{"model": "encoder-decoder audio transcriber", "encoder_norm": "layernorm", "encoder_layer_scale_init": 0.1, "decoder_width": 256, "decoder_layers": 7, "decoder_mlp_ratio": 2, "decoder_head_dim": 32, "decoder_layer_scale_init": 0.01, "optimizer": "muon", "nesterov": true, "orthogonalizer": "newton_schulz_5", "lr_schedule": "cosine"}
Rows from block 3 of the audio encoder of a small encoder-decoder audio transcriber, named by matrix and row number. Rows with one number belong to one neuron. Each number is 500 + 25 x the weight over its row's rms, rounded and kept within 0 to 999. All counts start at 0. Numbers have three digits each.
Before each neuron's rows are labels from the 100 clips, of 14976, where the neuron reaches its highest value: "responds to" is what is common among them. Only what is clearly more common there than usual is listed. The data: read English sentences (LibriTTS-R).
# fc1: MLP up (encoder.blocks.3.mlp.fc1.weight, 512x128), inputs 0-127
# fc2: MLP down (encoder.blocks.3.mlp.fc2.weight, 128x512, transposed), outputs 0-127

responds to: voice: female
fc1.490:491490494508497530495501464522503494524499456518512499477458453479506497432495509492464437544510554492445551534523482495475516505508521487485511513508509506508496480532524498523506546494527506509510544481463484492509501480498522527495462449535508513475508515477494502495514475458529526489447472495555471535467526486527536483478482524495511534551509496491502499482459513506497489513502
fc2.490:564507476466513503492457531509491486453480501530507496517497500457477519512487460449515499508470523478517534509520535490447514509489489511528515526519473544522505507453487525512472480491540482497510502520458506469517483528473446504520514429508473482515542492494497495514481483525503517507480444464511488540521495503487505565506491537534478520519479457508471484505501467510498496490501

responds to: voice: female; the word "was"
fc1.505:510523510503500510488527502511531514509477519500528544490516540507507513470552454520513463463472490505470502500510517537504471492505519516489508487531557438516478541460497504495483452546504502495525511459499495522479528483467502488460470498413506537542501507489518501443472515495488510458475466498505512504505499497539515449505491504528526486511500519493485458521536504521503506533496
fc2.505:498448539514523513470489493559477532472453529474513552466500504467511488487502443467550467499456492492513495502556491514513488550501517491499470484498517528508503483500542491510474497489519483492532469507483509515503507500447518539455498473482524499542502492461523484500458508463528510534512493498501498518521536504505528499512506484517506570502476523494482487533534503508496493485552

responds to: voice: male
fc1.97:493492508484527487487490478500555510484534499493494497493499513506464482518524528548517488477481501463494485560454550495526499485499429482505506525551473487525483486492499492494506511520508468511517498514526455510527486501491470490525532501532513520502472484459485503546494498448510478477469499476459534496506569485548464522489490530496468530526481483512547514502456500528474528516480
fc2.97:467523496474523523492485494501481504510463495509475525555520528485481483466488492538493478491459513479514479487459509499494467459504567484525540481482516507504526551473520504485500524528492505509532501434514466496526515506498521486517511492511496544481498504489498489490562431525562519479500531492496499484466498505498543516527499538471466498489499451532523490530523504550507514498503

responds to: voice: female
fc1.476:514489475547494490514492467554496512473551464462562487499472478513494467504485492482536503503540528517467518540487504469532497468529457496501517505529489493509491450481496473478512527501502541499483504515495508523498500521503543515513479531494484519495548481495491496487504463509551477569467458504496531452510456469512469479492506507501531510506460479488535509515510515468460516474512
fc2.476:525522488523527489511483496496471475522545493520510510462510534491514514513504491471486494537542459539502535502503506535487492475550523547504533459525524491528488474504527495524541508538471507513511495490490522530476574484510446515506484431499522472495518510513492452484500498483470485496498546489523467487446535510523505500448535524504529467504507498485501501508460491478487526478482

responds to: voice: female
fc1.268:490529487491475509505486497496491503537533499512493519468454524507476500483476503492514480490505490510547487447524534493419516466495513490497524504453517520470536508482502530454499526522491484500473463495539521464441545476525477532543500472490486525470497494499485534488513526493496485481482502524481493472561484529509458510529520519495486568491487477550484509505501484506522531478512
fc2.268:465497496522486510536473537482443459485470517526469511504458502502467468501493517472494484483538528492498495447452505507520512512540470460518450516494484481514496500522483464508518520471467512508524520532502543498452524474504504540505509455488508497530495492488520503491488477472480515518447497461460507499533494491481450444470475519452534473501511466522488481489496539499493507513482

responds to: voice: female
fc1.181:491521546490502488531504522488467507500545492493489481491493514492546487446486457444551486514479518486467521448539533450500480501514502486500486517520542520499534511519483552509471525533507511474520507462487476519516475477512488503518525533532506502460479479539485484509511477519500489515450514485508515475516483482460534512498440493470510512550517498475491478505541515490514469544486
fc2.181:490492523499469461463509476459534455496459494515459551512498513493533508498479518509509529543490436503487492476493473477462518527535460497523471486490515505485483505473484490459497506480497504499512499509466474477497487555504528463458487529517526489499533550484514532514495490491480466517505512490489526493473544487459498471446473436446529517509480511523509511490498479514516518492539

responds to: voice: female
fc1.133:482494510490473496538540518541531510504503517478530521456481470489497528448485507497493491509476479521491474452502495450473489537486552490545514472537517454514507551415494494496494502529513516511529535484458513526487537496507518508481491477472505461486520501479497460486474511484524527490512487522517542485497500511490517480527499538535529521497488556531506501448483518520506492480509
fc2.133:480461527502480471503529494494499544502519516536505533495529507478501475498561479487437490488514501527505488513478506485520491531485477515542543494508547473517511550489460477529530530510498501490512487507485509515482506484465491522491456525542511503540516497479522473442510499493515505495476496499466497445468506459429506539528490515530555504478506502528507502485492479527469529479532

responds to: voice: female; the word "her"
fc1.36:524507550505505478476507526504545484512513467514536502505515472494504514497486475493533444497491487468488539506494509535515479493483499475477521520526476522478522463458494520541513511490533494491542523490515468519540487463485530516484512483486493508506472540522482497474448494510515528473455423519514453480516496491566505495483508492522487458541492498458519529471526497505518490557501
fc2.36:486488545504473507516512476434531513471484522504503462515531510479495489497476515467505484520456498509479501482476480524492467502511501496459490528529496482551524557482495514562484528541509489486504466488513463538496462487470463463524503491487485504512477552491494442518466523508488551559509474474489506475496503545490520518463494470526491524498496499484471497484478510466526467497506

responds to: voice: male
fc1.403:523498490490490469452511508491549492497508478499476466502503498512490525509484504492484528521551550515480487457519496493468502485452508506539521553483501556531517492472514506494492528508501501490490465510525413485493535497516511493475539457518502521503508481544499475493510501462529507518533516494484460480513507548454501509481519489514456568519495525508481485491497452484526491462495
fc2.403:507506436465477458509548539486495469493480492480465534535508519508514534484532506452455481497487544481497451485543495485493512546492472486499488482468501526524512497481489504513464527485448460445506486512498474541472497543496460532517501476496499543488506490509532475484495520539477497491473489476494490451493510499492473526468485506462511474478489494500476490529516498475544526469505