Rows from block 5 of the audio encoder of a small encoder-decoder audio transcriber, named by matrix and row number. Rows with one number belong to one neuron. Each number is 500 + 50 x the weight over its row's rms, rounded and kept within 0 to 999. All counts start at 0. Numbers have three digits each.
After each neuron's rows are labels from the 100 clips, of 14976, where the neuron reaches its highest value: "strongest on" is what is common among them. Only what is clearly more common there than usual is listed. The data: read English sentences (LibriTTS-R).
# fc1: MLP up (encoder.blocks.5.mlp.fc1.weight, 512x128), inputs 0-63
# fc2: MLP down (encoder.blocks.5.mlp.fc2.weight, 128x512, transposed), outputs 0-63

fc1.22:479521573448479490476464537481487515478515460476512460543394484540540601620596473454490528539523508546494477543486461555489543506550489472561441425556457507487438477427516540451454417461592534
fc2.22:519489428559543508479512498503427532465507512595544483558582510497554490454488484595493534472473467590492445501531482439559374465515401516432452551496536482467474429464513428439493573481473566
strongest on: the word "something"; the word "think"

fc1.246:492522463492484566454468512469523563450476427407569466583604538430521511531471545493461472427467503507450472438469440465497598527473464539505428489438473570535492556575474580483534434591517499
fc2.246:592449541424454490530501461427505587498567432549525478425434509504555460569503400506575551457482545487547490410451593535422415506490492376521483497524522612497390523566470550439409476504456514
strongest on: voice: male; the word "was"

fc1.77:492509514521500416577479449415512548492441463482544516467515520551430435457467500592503420620440482431568485535474524502415544518451573436496465471441556567524498651546547536482480475458524511
fc2.77:496523530493489479492560475496553568486508479523486480543462410449396476498461551511503422400484446462519382479513484524495596507466537554454543486477576476501533503501411521459460516440464495
strongest on: the word "who"

fc1.4:425493539478511434535588447525433531550445541520545408543502604516527444604499508491468565487505512487499460468461561514472423436421455485516537545434525481497512462431483457517535471508480493
fc2.4:521484583525485471590468479581564498514539561469510509543586427597481459501452576577530515532552450449512499537529524464526505532496505566404475522487549475498483502480425507568378443521585496
strongest on: the word "i"; the word "should"

fc1.107:550506415523508563539476513551454485343486505473498450434566427500498435454423541571411515566462405484574482495478487566554480449426423500566512435475509516481475479498497566559426455556562420
fc2.107:441455464533416567453508492601612545532542416502505449533527661486549459450498491524517552487593522527589491502509447535530493488429533533500441629452508526526486540482530450436401533469448534
strongest on: the word "be"

fc1.400:601529584465470518502600562494482489431480537525415507480486498487479491480440519575410491487528484567534526531548538454538427529571563441579424441489478383556510391548531494552522576521455564
fc2.400:492447480485473518373502499537417498494487447456528476508612498491465440463432497545474605528454518521395551528442512417417454513569594449450524484440478485481568450522541583454547410620433546
strongest on: the word "other"

fc1.251:429452429485453439518538486547436469519505537475566431478527504529520537476478550543571476468473554473469426481451495422449521529553551429515556527474409537494475550487607500381549506531500633
fc2.251:447550529526488509467493565551545518520489465470442480501536504363539516572491426435524492472445616496497510408437498512479531518514487558545469519588514530432417506549556518454547429508519550
strongest on: the word "had"

fc1.417:623538510583560514493495521468479521521498531555465475489501462575513546549528474433457420518515569494526452487457534535564456467582495489418441476497523489427526552457433540406456527393483546
fc2.417:417467522474513462528512476513452516470437549483455496508480522491520599531511450471554466452523447523492447563565456537501489548534465413509417505439471551537538482432601502589526548482505518
strongest on: the word "who"

fc1.475:499524579513529568478474480514414559562608526563539531520571475520578521473488541576452579542476420510493496496488522462507558513543608540582442536531505523368504581452537540539476520538506507
fc2.475:476469490468462585483448478489495487604374594538406475525490481478537502494560572515494507428439458561410464447473587603496446526460517476455494564491461472494467460598552600412490439555444498
strongest on: the word "said"; the word "he"; the word "she"

fc1.365:558569506483499536466557460452485448493436426544535516457595566509421547496531503580443410568532554457438420457582407493424482427543548513431461519454454510481391473503480510534545554451536547
fc2.365:432537491495520476494479503543528574494611503513540555515512602528498430564545407523517452500515499422497374461510509498487583486528447476589503528492446495479508563574437511429496485589524520
strongest on: the word "for"

fc1.60:559459509488491514613461509457486484526466491525499489456562427558501544417520426489677488537485549523563524462537520462471490496526600371459392550558507514415557547499469572460475551556509492
fc2.60:498559515504539522503501524420512480513520483530457425555406484526463500498438473507535463578539493483462563547528585507548402522505456502527482534558522502517443468577590475486458473454580367
strongest on: the word "had"

fc1.421:520594421463495498476600485539595513512542573512495417491491553538432462537478553435502600471531523606538508535465446507481571460447463510454423458390497509536457489491477532558484499514432621
fc2.421:427436604557497557636480349546519481389458450489506513534511431414450563538426469505516535579505557567515452452480464498514492447520510519490499512417531535491512465541482427534509428538444503
strongest on: voice: female

fc1.84:548550526464421500647508456539598563483537556450528576508490501491500366521427532493527426467472458567502566559544586507470499524483544525497468507487573504450511525505507458482495515518555559
fc2.84:463498557464493534543475429461428576518531472500468501523514499502523454606531526498535539457433548423440518529583510659500490475461521495514392497521414482580526476443551419509466453565536435
strongest on: the word "well"

fc1.265:515445496594558470528499558527449461511465506515612540447508452470569506510502579540499452477541538460474500430460604497380529668581482573511477484538420428501559476498467495466563485563501524
fc2.265:511572497435453533527553479448573380603537540512503615515558608522531525642528509531546510449508644477550477463474542519512375504523483531553443462498539459560423532509496501523452445502453556
strongest on: voice: male

fc1.186:532528450493589467483598446512551497464439432398522519503565492558527500566414452493563466517511528527554549485570477537409506556556528422447549500521518433510521522535488583532605661525482480
fc2.186:487606438488613456464523470529562511540462507433563529528529454487501426500583511523452541547519437416532450411572450513513447536505564503455439418610548471414501504527515444525459492506458502
strongest on: voice: female

fc1.90:492485488545430462567532477466401503459462519517506539423465491509558562449519489486569458560507553546437403503490512509569497505481484507580513504489491526554486473550563471535475513394574425
fc2.90:500491563509549372568551424499566433483505500450445583543450518445491470561375518382488538514495496433386518510542483492533529442548570521487516531491523427480492492432486530536509387595519531
strongest on: the word "long"

fc1.289:472384517443407441465583559422499485546507597567516471539477470461482454613546479560483462488500520565433514555510527534470491457574442542516509436391484512474509562625505483493556478487492515
fc2.289:528505421505521521582476591576566527526547448501449668504447487390487484483553432536484557509455540556421516484488453516527607552458492513510455440488495503461514417462499590456614388484509517
strongest on: the word "little"

fc1.243:586464525507508477524514524588531449550438602453556466388524538442541546509489372486462447486505495499521477486535502427494520546450575464433518622520524522486508453474557442536442538488537473
fc2.243:437525418548559458464487443494569542517504474521426481540535512551492499399503437484441491475383507499565509561518532534380513462451509390504612473461489472400476594543583483484443555485459403
strongest on: the word "i"

fc1.249:372517536527496473495547569489553456573524483578522472537493447536522448525439491449451627550478483389465498460451492397637486478527489594517523561396514506491510440469460501438516493505466466
fc2.249:419489477518391503575523520431412489524445419548453481454517523511572435463481531525556436508480482540440462492488408511635507512480464408513566522564547559529507570529474451549399540561568507
strongest on: the word "them"

fc1.307:449522391449500480511485524433603492486495612534500616461563522473393490548430523504456524496431597563570440531536505494559470528512563482507540517498546478402520511516538511499514507439561535
fc2.307:505507479437509432531478468521487529588430532433503571568532524505488468429430514462428513573500517424582434499491462432541464476493518527479490450552546427569507443474553465527482387525466397
strongest on: voice: female; the word "take"

fc1.430:502517499427445525514511438500508503568524526476559557495501478501547523482478460407426535485620528536472528481496591494554461545602502458525493551492475541439484601442589539483578546428527482
fc2.430:504584504528409579457460624484408588549483510438429497533420483506531470569432459439416504433506585497481522492439589572550456522586516532524561530479496550470435468447479610479551576491536493
strongest on: the word "said"

fc1.209:525493495514603549517542534516493453427536502526530514553496522421508434437466544502449452504567556461522487521424513489528545427573511587563489563420534582513540313522534518497462519553638555
fc2.209:414500519553434491547533560560484461448580505482571492476509543540604501522505506426473539493446481554484482503496560464517468513511484382505573568491493546532534526485464463528609404480452425
strongest on: voice: female

fc1.32:549570491566506458578516516550497483493451554533545610449577507523584482512558446496437496534546489467602492595582517521532512536575461486493537503590500448482562554500485508562519596509510580
fc2.32:533601640559468460524491556540455605570486562549548471471540553547523478487489530432497442443503453456615516528516485599551502533454476480472501474499629576436500491544482501532473534503446512
strongest on: the word "he"; the word "that"

fc1.8:414567511561529502504502535474487486410469457539605539520400571490601593557468420390394495491510429595403519495524535517438534484538525484432482533512523542542495541480524436452571501564445586
fc2.8:526476488474493506514568549552497621467516382511490539410388539456538427527527494450452581489541536484522534561448562566412492589412539549601476525476422436592468503619427471397461582445530467
strongest on: voice: male

fc1.350:446412510564515551533450440553593557526537510589511522442581512498543451530535531494454524501488439552474472528482471452523458486564525539462558489409421514599492490455452418536514514455556511
fc2.350:509534524415523489540585535416528522469501501560518570501516483477593517439498517556507493451544565451609467484547491472496456471501480495543409455506400448491482532597612514486448608572441485
strongest on: the word "i"; the word "but"

fc1.432:557519496512567581493481507544532545583631476444517486446465491516414498456572517441459566450557412508461541551570491462499534456581379456450474515487423486536392479581466462449536557474485466
fc2.432:512493506540525526439444434521458549482525541484486533543495380446531492594428486469424534414474584591580582418461509494535532545439525498545499502514585498552540461521495596466487534574488450
strongest on: the word "you"; the word "your"

fc1.448:457489559453560503534415567509557561493475402540412507560456637524528491562506545575544479568510508491448418472517502514450569509560604543576563445494460450535464510489555532535509530458460483
fc2.448:452542505555449522435544494575446597505473470435438480517574471525420461472517458456487533624513523481533401464493502448487461456625528530540498590456538481522502433466506548505508549509505573
strongest on: the word "but"; the word "not"

fc1.125:499551597579544506450461569475553497654587562496498513478441436531470542419550498451543461363444448590546539507458474447576520542580465464485552507534472491436504468498553434530519559465465461
fc2.125:562449482577535526430477378534576487514478472539402466484410575498465559523580490537391493519448466532455422527495489457489495508530464466561525411482538428633476579524505487451560424459574504
strongest on: the word "still"

fc1.468:509515574466607430541576570515495565495533475398515515487470503477518487470490542479456429434353489581467625512544541444483485430562488525499472455412528563503448522530606501481505509580527470
fc2.468:612529512486599459608536534500519398503488483496544490457489479449473547517494446497473593460552551492469524457552518493413468385441468467405574463544445392508506508500580542464548478383574487
strongest on: the word "very"

fc1.121:557514454620449442500441509450555357523565605409509540485491477513426456433468487516451546543545425453515502496530446493505453486513472555552533471495543520488580499476503587533510510529592500
fc2.121:458529563504474461533517448496623552428497433417486478450506540480508557407460513491450466489567468429481529515518479450533490408492516403509551541547537513534543467531493476503470386413549555
strongest on: the word "him"; the word "his"

fc1.424:481496557499532549520361557495545475472407533606486551456514554521514521474452497462526529548549426589477574527521512596462523558519442519561504577479508550538463541600480505470535477569540481
fc2.424:563532515454535478505565496606526464457528423576505423494493494509502451488576502458472520566484536449538582590618546472480437447515441482537425458526547582456518558598476525498503434458471504
strongest on: the word "you"

fc1.273:502550426544557534478465565589411505447567469494554549512479457430517502515541511493562470534404481462545490616562440507602531487527535500553452464566495521517510528456445551398481456545469521
fc2.273:454530543493543457454490433565476515483505426496515531511493488511487527538495449466544490437575434446498483507545501447547599570471479565544536616466454467523372525622447491462532511536447540
strongest on: voice: male

fc1.483:436511552514552428518492520528417559430491451473530620515547568564552602471458513520432510453460475518465491578525560525566451531437505569536541556413467495449490534613473569503520467545481604
fc2.483:574424571538465450601453638521472486513505549575503529515453502473409448477387530486473519377444493449468436569564497493529543476455435581492527532588483507579471533461561513440429476511413493
strongest on: the word "have"

fc1.248:530500508443467481510487436539491451513498478491419557520481507573573508579533501594498573619504537572556549564484559482510514459489530544542536492518561465411531432461414507416445461431506495
fc2.248:417506432472465611524520404572584557510495484366476547509477479592533506557522523547539504505418536485483629504539449488451575542568504469461580385459470513423525455545551548572529459571447460
strongest on: the word "but"

fc1.221:393565418480546472496500486435497494427513525521461494477548463504507615486461548499554518492493513642495549462554561501574461548493459458544503433507436534508512492601519572439460597563528501
fc2.221:604471487523536501446382448445553530447419553557480454495473487552563461471527483456527566486480465468493476468561479536609524570560491511514457445536474510553505449529538513444553409519496525
strongest on: the word "you"

fc1.119:500546499484489554590393461510505513500518460441456519439456546502569550570462551400505442461480426481440534506449539492492532563584447421490441444555603485460493546502505552500490515510505400
fc2.119:498526512474527463483585478585470499506520525481570462497492556461600517353513481460481545504484538545530542546538407527495484415461429529453445518455579422517379575508497552480495474536464447
strongest on: the word "the"

fc1.461:404480496420477470437519521523478527462452490533399576528494433562507501465474480434592487470521489543507469593495448518564530591466553443433419446442485499473508464502521379541571565512565458
fc2.461:479541444424492521478486485419466451496537506550565553477538512438582562454423523533442534579513461418562467460561483500577485538521494478499542442470514555574503492561553521399503494478586531
strongest on: the word "i"; the word "that"

fc1.48:509454509461516495543476468503544524433487450391540522511448469468510472431526568532469557584486460597497511448394576514462450429543527501392503443506489529446548424488604560511521507503456571
fc2.48:512415491490474469475616488446443465518465488497419561490458514469557473465470552505535552519517512540513461516494612456510522482632515481487595530483490402455522579467434595486562480496551445
strongest on: the word "very"

fc1.387:610517458441545493428497567511497507513497551474608537441405544540448502582562520463523478486506486455504474490510535576563547590549497428548486413495408449509574490422692576419507499491568524
fc2.387:538486574488442418528529379525512577543555437403552415461500439505441444502486495515482437528511425419550466535552490488532536393486485520476559466505499569487449464483430486498489487508520440
strongest on: the word "he"

fc1.95:494435547535524545485518629555523600499432527478528504573585552438550651503580446495492419448415456560509564473455522487512519494522503522501527443437494581575471486502482501482497512410563504
fc2.95:611463535506569563523589545462481572442524443417423522453533504526561460492469506629524526530506466549447446535529510439500416477434455548539526536488564519451465577532402649430470540634524460
strongest on: voice: male

fc1.189:525506544497492455507595421559468458514532451438477540587483477445555487441441528524472581541551501532525429522606486535526484512496509491501537376479598429585493494524438495504508548483565355
fc2.189:507547417427521470548509477451551478429468435552455486526541492648517521460535539456588492476576415447455533567500466483458482467475530515445507508493565520608407509557579440602550422492542578
strongest on: voice: female

fc1.213:533472477567495463510510515465505454517463457464527521473445443441544488504444518563508524454527514467662383431545451517474505546521386485545520526473426487478448391457487490485504512477649396
fc2.213:530476439454461544532375521497479425496522486504557479440558563486570449534521534479574510573470610486466452473511525596503508518460562579492480577488422508485502631478540557499418600483433563
strongest on: the word "be"; the word "me"

fc1.376:479469428427479587573584482604509553512507470438419597482519498499543448531496513511465459526506620473515515493454449495573437472472519456484521543491556510515550408480539430517467550432593477
fc2.376:368492494515460504552459496477455569530520520503475514456541568551571520527489588498560508520445466446475557477584457567533594592608571553466547447503503536503531569524557545464379504414553533
strongest on: text has "mother"; the word "other"

fc1.5:483488460422523475507637496569510523460504528421544595593541561489497484468434415494530474521476498544435473612502476559542405528539469438451493455437493537520515539530468503435629529494496415
fc2.5:499491580563550576471494536514534543448498511537482422648475565539491484592565495436467374434592485514480495473532423499466539383427513557478542457430555520477470569576547498524535519472436539
strongest on: voice: male

fc1.167:477521484507596472480477522496493493490470603472449540479418538494582520570435548438455528593465455489556571470451509501575481475499569547523522510569549434519502478466501464585493442414488503
fc2.167:557505523471473576484512537579492488423487426441582518470543482547563487581523500418482481384399552495548560543534467521482558490536429414431588512479501585533461479517459531483520519401558557
strongest on: the word "the"

fc1.193:481569574484388460528491497520508593448465446526511493513501492495480476452557567421475508490600464501514562505471519422628538454470517538510426474478485449535482483437500487470516490466403530
fc2.193:450483377438554481484552481470470593533442481562547560469433544476506556450490463499497461516526398489518448426554429537530508612561557438477529460488475494513470460608452524564470623505505500
strongest on: the word "but"

fc1.21:439473580424542563501568467515417534491411490512508462546525527471540489473509559462514487454480416446423477409553463426531394460541490545471440504432582499566406566486474488569573560516544455
fc2.21:513526572467561494561508491473485559569567495527598484567536525488514458472437527537547533532474463543537434401499552522411438543460424529482521520473539590472406436528519459352469513519491512
strongest on: voice: male

fc1.219:468412496509537613523527475497451489539475420513523468519448525371461435542480488536413398543564518494463498594447507593531500521529522432435493435525514500457530506500479562567535628539504498
fc2.219:554507579483478479497500483505610486415458492522527559549542467518402519465469419485562499433477553493511421413498492495473550443548490587502572449533582491504459478417431488543399481473492493
strongest on: the word "little"; the word "a"

fc1.63:509454509461514454547522508492478477639422495534520527473530461611511456536495540512574565494424505443428489451561470454643447560490527535541421572514684541580508450577521546572440493542496519
fc2.63:502570496447498489584478427496481528418422448585501470574519604512549516490554484462429465505484465511505490548615445563506466495482452468514459583505495400561489549455563468527534501471561509
strongest on: the word "then"

fc1.337:425417490555502532498566478512585597559593567550513570483518460499568534566516520531551551556556478491440476504546460544499405488439520480374543451481531504470515455509489556447492465434348503
fc2.337:536555521497523512493485589460478453498468483439434530517472584483586560518545513504527436542466536612511446561385515505524502469604427485460485492447431510476425539434512412472549503476528536
strongest on: the word "but"

fc1.346:445511491489486540533568453507573496593507498513491474514465473511510578454538549441459471599488395486522501494610379473436573541434503426439455509485558507499426560428426448616394422382532531
fc2.346:486485627511385504475547373503456450507496555432435497511523464477545388461424424476536450460441571529386467415378469478497466469567461497462526447455521410459505514473576518447469437565504488
strongest on: the word "from"

fc1.201:505506491546428461444512495519435489582521507412467548429496467597530510469520485404531486450472458500567482520567557518492588457521513471512521448453581536502514477494534471528515546476519390
fc2.201:490480456506544491515473408489582538544559466583552449555414497553473575428428474466536480516532387385558515529545487482527592460529546583494548529522526481499563557558493491588520594412466500
strongest on: the word "to"

fc1.238:490443428558415470434468567506564507526629534532501482507531453472514561512428589481504513487522451509486511549486552474523550554481504508448494657525419485472505483504543493432467534507439447
fc2.238:527424529507473575402451429483515428433481440565502424536471493470519588547568543486447531501440421476608438549449487442509517467530442519506457431419560567536521475586517465453478466466494561
strongest on: the word "to"; the word "the"

fc1.469:420503430588482395474464552539485510481509462459504515590486460486547522476507470539457517552456481460527471440493518403449469429514456414480590525498547626467567487519474510537478455422474563
fc2.469:531530415531428417495479433494627513546449451496542435489507450624565441518516513557468440498432435505479583520531522461447559516434567500521519520461467558535514448519612426463467452491511479
strongest on: the word "had"

fc1.194:487538447564463433474496506458499555437581507562532494574594496551460501435465544603495527434559491532530440501554512550542549403475590450513454506479460421474518465572438600562508540396481485
fc2.194:443415464481523489454474559551471503543572526541455389526530515480477470489507500419526455500563484462500428444484454452523502520432479427506470547528452412434468465516512571606533538583541500
strongest on: the word "from"

fc1.385:518414532479537563596535496502507536558595443509492579503512492459605553487529492468437517477504518632454511443475552531454510453441565559503534444545522453516472473531441476555526466470476481
fc2.385:510478614530523487490557547475398536475524465422481515502514472470548529480464565476511457461409614511409462423548473472495430467484463513420551503549551515492413514500585612487452407532510455
strongest on: the word "the"; the word "at"

fc1.478:443460444509512492603547459468433484559483548456422527530463515420513515481506541508461577566613489596591463459490506515481454567462380493510505463574519415508524429408425475450493478527499511
fc2.478:566482513435460502517455490497431506505480507529539411485576453440545507578632607458450488561469473448506536459510561493469456567505479583445543559498465517446470511467448522539518486494493484
strongest on: the word "the"

fc1.412:421510540527561342472469404563532477498467537573502439532585423502473655475428435544466576505433455489505536511535528485530484522526475615519516451513472473543481570453469459553502501461511481
fc2.412:555568511485496447483558474447487471465463557549371522487510538505518510446491566468527518485500467510514507477486435504446578472499551437507575477483546570495517560487564598601394598475488440
strongest on: the word "came"; the word "him"

fc1.122:515566518359500531483525442443460570429623456444553569506516390497426519535505442586504471532491518565567495515466544606571550480514569545484501465413485462464501544571501579428457435522490546
fc2.122:477469471492480488495495448491475429608469560521488556530446584472430484548472575490479527392509413463459546531457478542566459524480517579501532426407510490544624515557509585489495460466491549
strongest on: the word "have"

fc1.288:465548530471508544491523493504500523476474497520562450543509474590488482492554526505493526425568528536499494540549505487457405535492498497511532446535486471405468504512533483506541590489503460
fc2.288:469558446469593483476469527445520551476575554509441562513485478551458424560588440499470615470572534536592535477584496480492463504415512465502468493478552482561414516541480484496414501500445556
strongest on: voice: female

fc1.380:406493503517581513456539511464492470463590547551500456487497529493525478550571633466513574528467568523549505393460489511518503486510547604439566548466507472449557423466455502450441512477528531
fc2.380:481499483491465462509530485468535432385595489471498489451590487393484399493460504505575439433477496464470546504627440499611415427558447478465537503551447576513470484516466418428449523468504510
strongest on: the word "for"; the word "from"

fc1.170:554456559496472559566424605617454470466488509490475481602519576486486513351495571441504475460419480523533513539428616445462520451502538496493601536530515521586464470575499498501421523490551481
fc2.170:551418526523539550597542520454509445503531568516479583525435530462524494439595528618547457486511536526528419613532523449535551467479424564440551583525471546459479478474449482542501538489503463
strongest on: the word "the"

fc1.185:505523456419495541482594513384510475504517510489513579541505382498467507615470410516503530598517480571456340435508437455530549538552490501513520539469486495465440500462502538554458498525470549
fc2.185:492474567510486525523516472536561540506380436578544519556517601530489599471438562457473473466497408453446511460551444453506542501498448458520472430509507517492494570523460434452487450547557502
strongest on: the word "had"

fc1.423:470524465464473482539551475492526444455539454515556481495523476587404484489438488599606465529528365638514487508497610556415445517498589399528506459427530441524437530508523527510564480443534485
fc2.423:495445553422513444506543571491485552481448552530448500457492437473440367488516453538417494518520506509514559502459529431551530554423525517544556431518602443444619390530491530552445580465465512
strongest on: the word "from"

fc1.345:561454467449516542431632515536507512582450411470488478495509540556539459536508483483466523517385510540524510522556447547584530539401431511482586590565472497562548472479563573432508555389458533
fc2.345:499524562482509568477551510499433440454439472516489497410624412501475485457494471449527491600562448395589512429430565488528556492490490442470545504435491450421546405468410426494523547526499521
strongest on: the word "he"

fc1.124:483583479544530538507473435545534437560418525489365448449452493560497571554523490585509519435510488560531549490524551529464481522576550487395525478428535511513531451537515440443398501544474529
fc2.124:482537481443473659454530507565509552561441491583469474586494529473488491478553589506464458575515439527443441571429479436448485497475431552535476488430476539491600577466512531474522523448512631
strongest on: the word "i"

fc1.39:495534529577481532634460512567458524583608509507434557593523513525512428455475507534517444505540467462559553483442455430600542440521493492473521475508469528415554504436517479483540546476420461
fc2.39:502458394440413546372443513539434469516437512527523574540362554505515536386473544466502470526499528442471499463581519423543428442547548587524499553543524492542514471506490508506545485523552562
strongest on: the word "still"

fc1.342:533472455423441471502501528541530479504495471382520556418453435485547508501580426584607423472535549524415555541427485523537501618485545394411464366535456485453452604515580491432463433582427521
fc2.342:573465568514427473506557509420520534470488584574543453522556457459567545488481396483459485481546452451461430490530528469491582546435456520504649442481548450433471513482541394436531463484496466
strongest on: the word "have"

fc1.338:463562540383609476593483520440561402443426527549561507482572508563378438555527492484540567565465506469572530539579443478418514442499556495474499438528459479444427474461540573530571527524431451
fc2.338:558540558514526561463517573532460438533497664456429521651506442491472482516496521491481462468570504514467528563501490523632533495476556495547469550455475523455437529543501525509458517464422469
strongest on: the word "came"

fc1.359:514481514494547557391569502395430520565464588500463553476461515546557567486506537552517483437575514519465472440426438522473481432562459566500383455453509525513591515450541458487531570532503453
fc2.359:467446419468477524500528505560498508505475548524506439481567551474513551506516536526494461570395518551548572475509568486503393536408579555410510531426513500562496378525495505531406465561422570
strongest on: the word "not"

fc1.97:567464527542543489437542511480447593510481588397501512436485575460475556443550497532459501467442444446548539568574497507452410550580449462440521532574446490465442460408516499439512563594472464
fc2.97:581544391511407583522547563514486428487594483623526527554561519600479449502496485489464441418502546441552468490537494526516472438542606515507523501543479471513498535557478523549434544618558449
strongest on: the word "you"; the word "your"

fc1.174:554446498508417575448495494504566510503482451488407538626447440466515502528479470488566509513561562555465478502511514475538487542544514500482568523437524436496513512429483478509550462432554471
fc2.174:487429506517657431522566462566433555511573429589549453527501538477441441416473526482475564523513478522509518512511515460362444518507554510580529445476483458454563539411524581501567432536568472
strongest on: the word "little"

fc1.34:459559443551528522537625535550484479551568464496528464515476445390523482577517407550487571432525502471567505517520528506450453544552504500595473483519431562444559534527511401419519539488466485
fc2.34:497396523550529442564444543469507523447466588490460584474494513393434482464439474554517523482479526462555479473474527419493581465543515469497521561473492476524493520425505487524508471661404534
strongest on: the word "face"

fc1.133:581569469433576508532561438525460496530581640548488544508504531532531550562492507410413431473512443451451511450516514588502360480503434453440446511438524543466531566425431512556524501547532526
fc2.133:602442542537512669554476551501468500560467528522485542474529410499554563534549498547476441482499497555429495506578491528459516503470643558471523464551505447489524451434545520552537485454577586
strongest on: the word "not"; the word "did"; the word "but"

fc1.96:551490491502550554554595590400463543489496512511491481429461547439394549521448472507443498547515430506567452393461472568461541501527519521568511519555541460486479454446461446442470484549472603
fc2.96:478505535451423501510566523479435581430577544619582589496563478457493516454558590521537414469521436453482522639503503425488508484544506608474534420411527500508445476471560535605544468529481494
strongest on: the word "i"; the word "she"; the word "should"

fc1.176:493477528486539551507502451545623505551555499558522497458494530544513523465446510487399494517556521434479429471459536527519542539469463474540379560518483484505387399586395571555453474491525433
fc2.176:495512519564476404511513464573497499559525551444522489574418517514510513545491527450455492467485440587474476390441463537541510612511548596466460474501541523583614453457438571477510396609490471
strongest on: the word "from"

fc1.332:500545443502480487525490460482417503535500431418531487516449481540540583523427574510487441563451427521476525513518492544441507569444524488457494424463449468496489441521569558473450559627468537
fc2.332:507453585444442440478586442518501530509468401506502453534490500420508555466475453474564499496512561455447561582570542495498578464561531576467481422554476508467458467494488505529425468501469519
strongest on: the word "the"; voice: male; the word "of"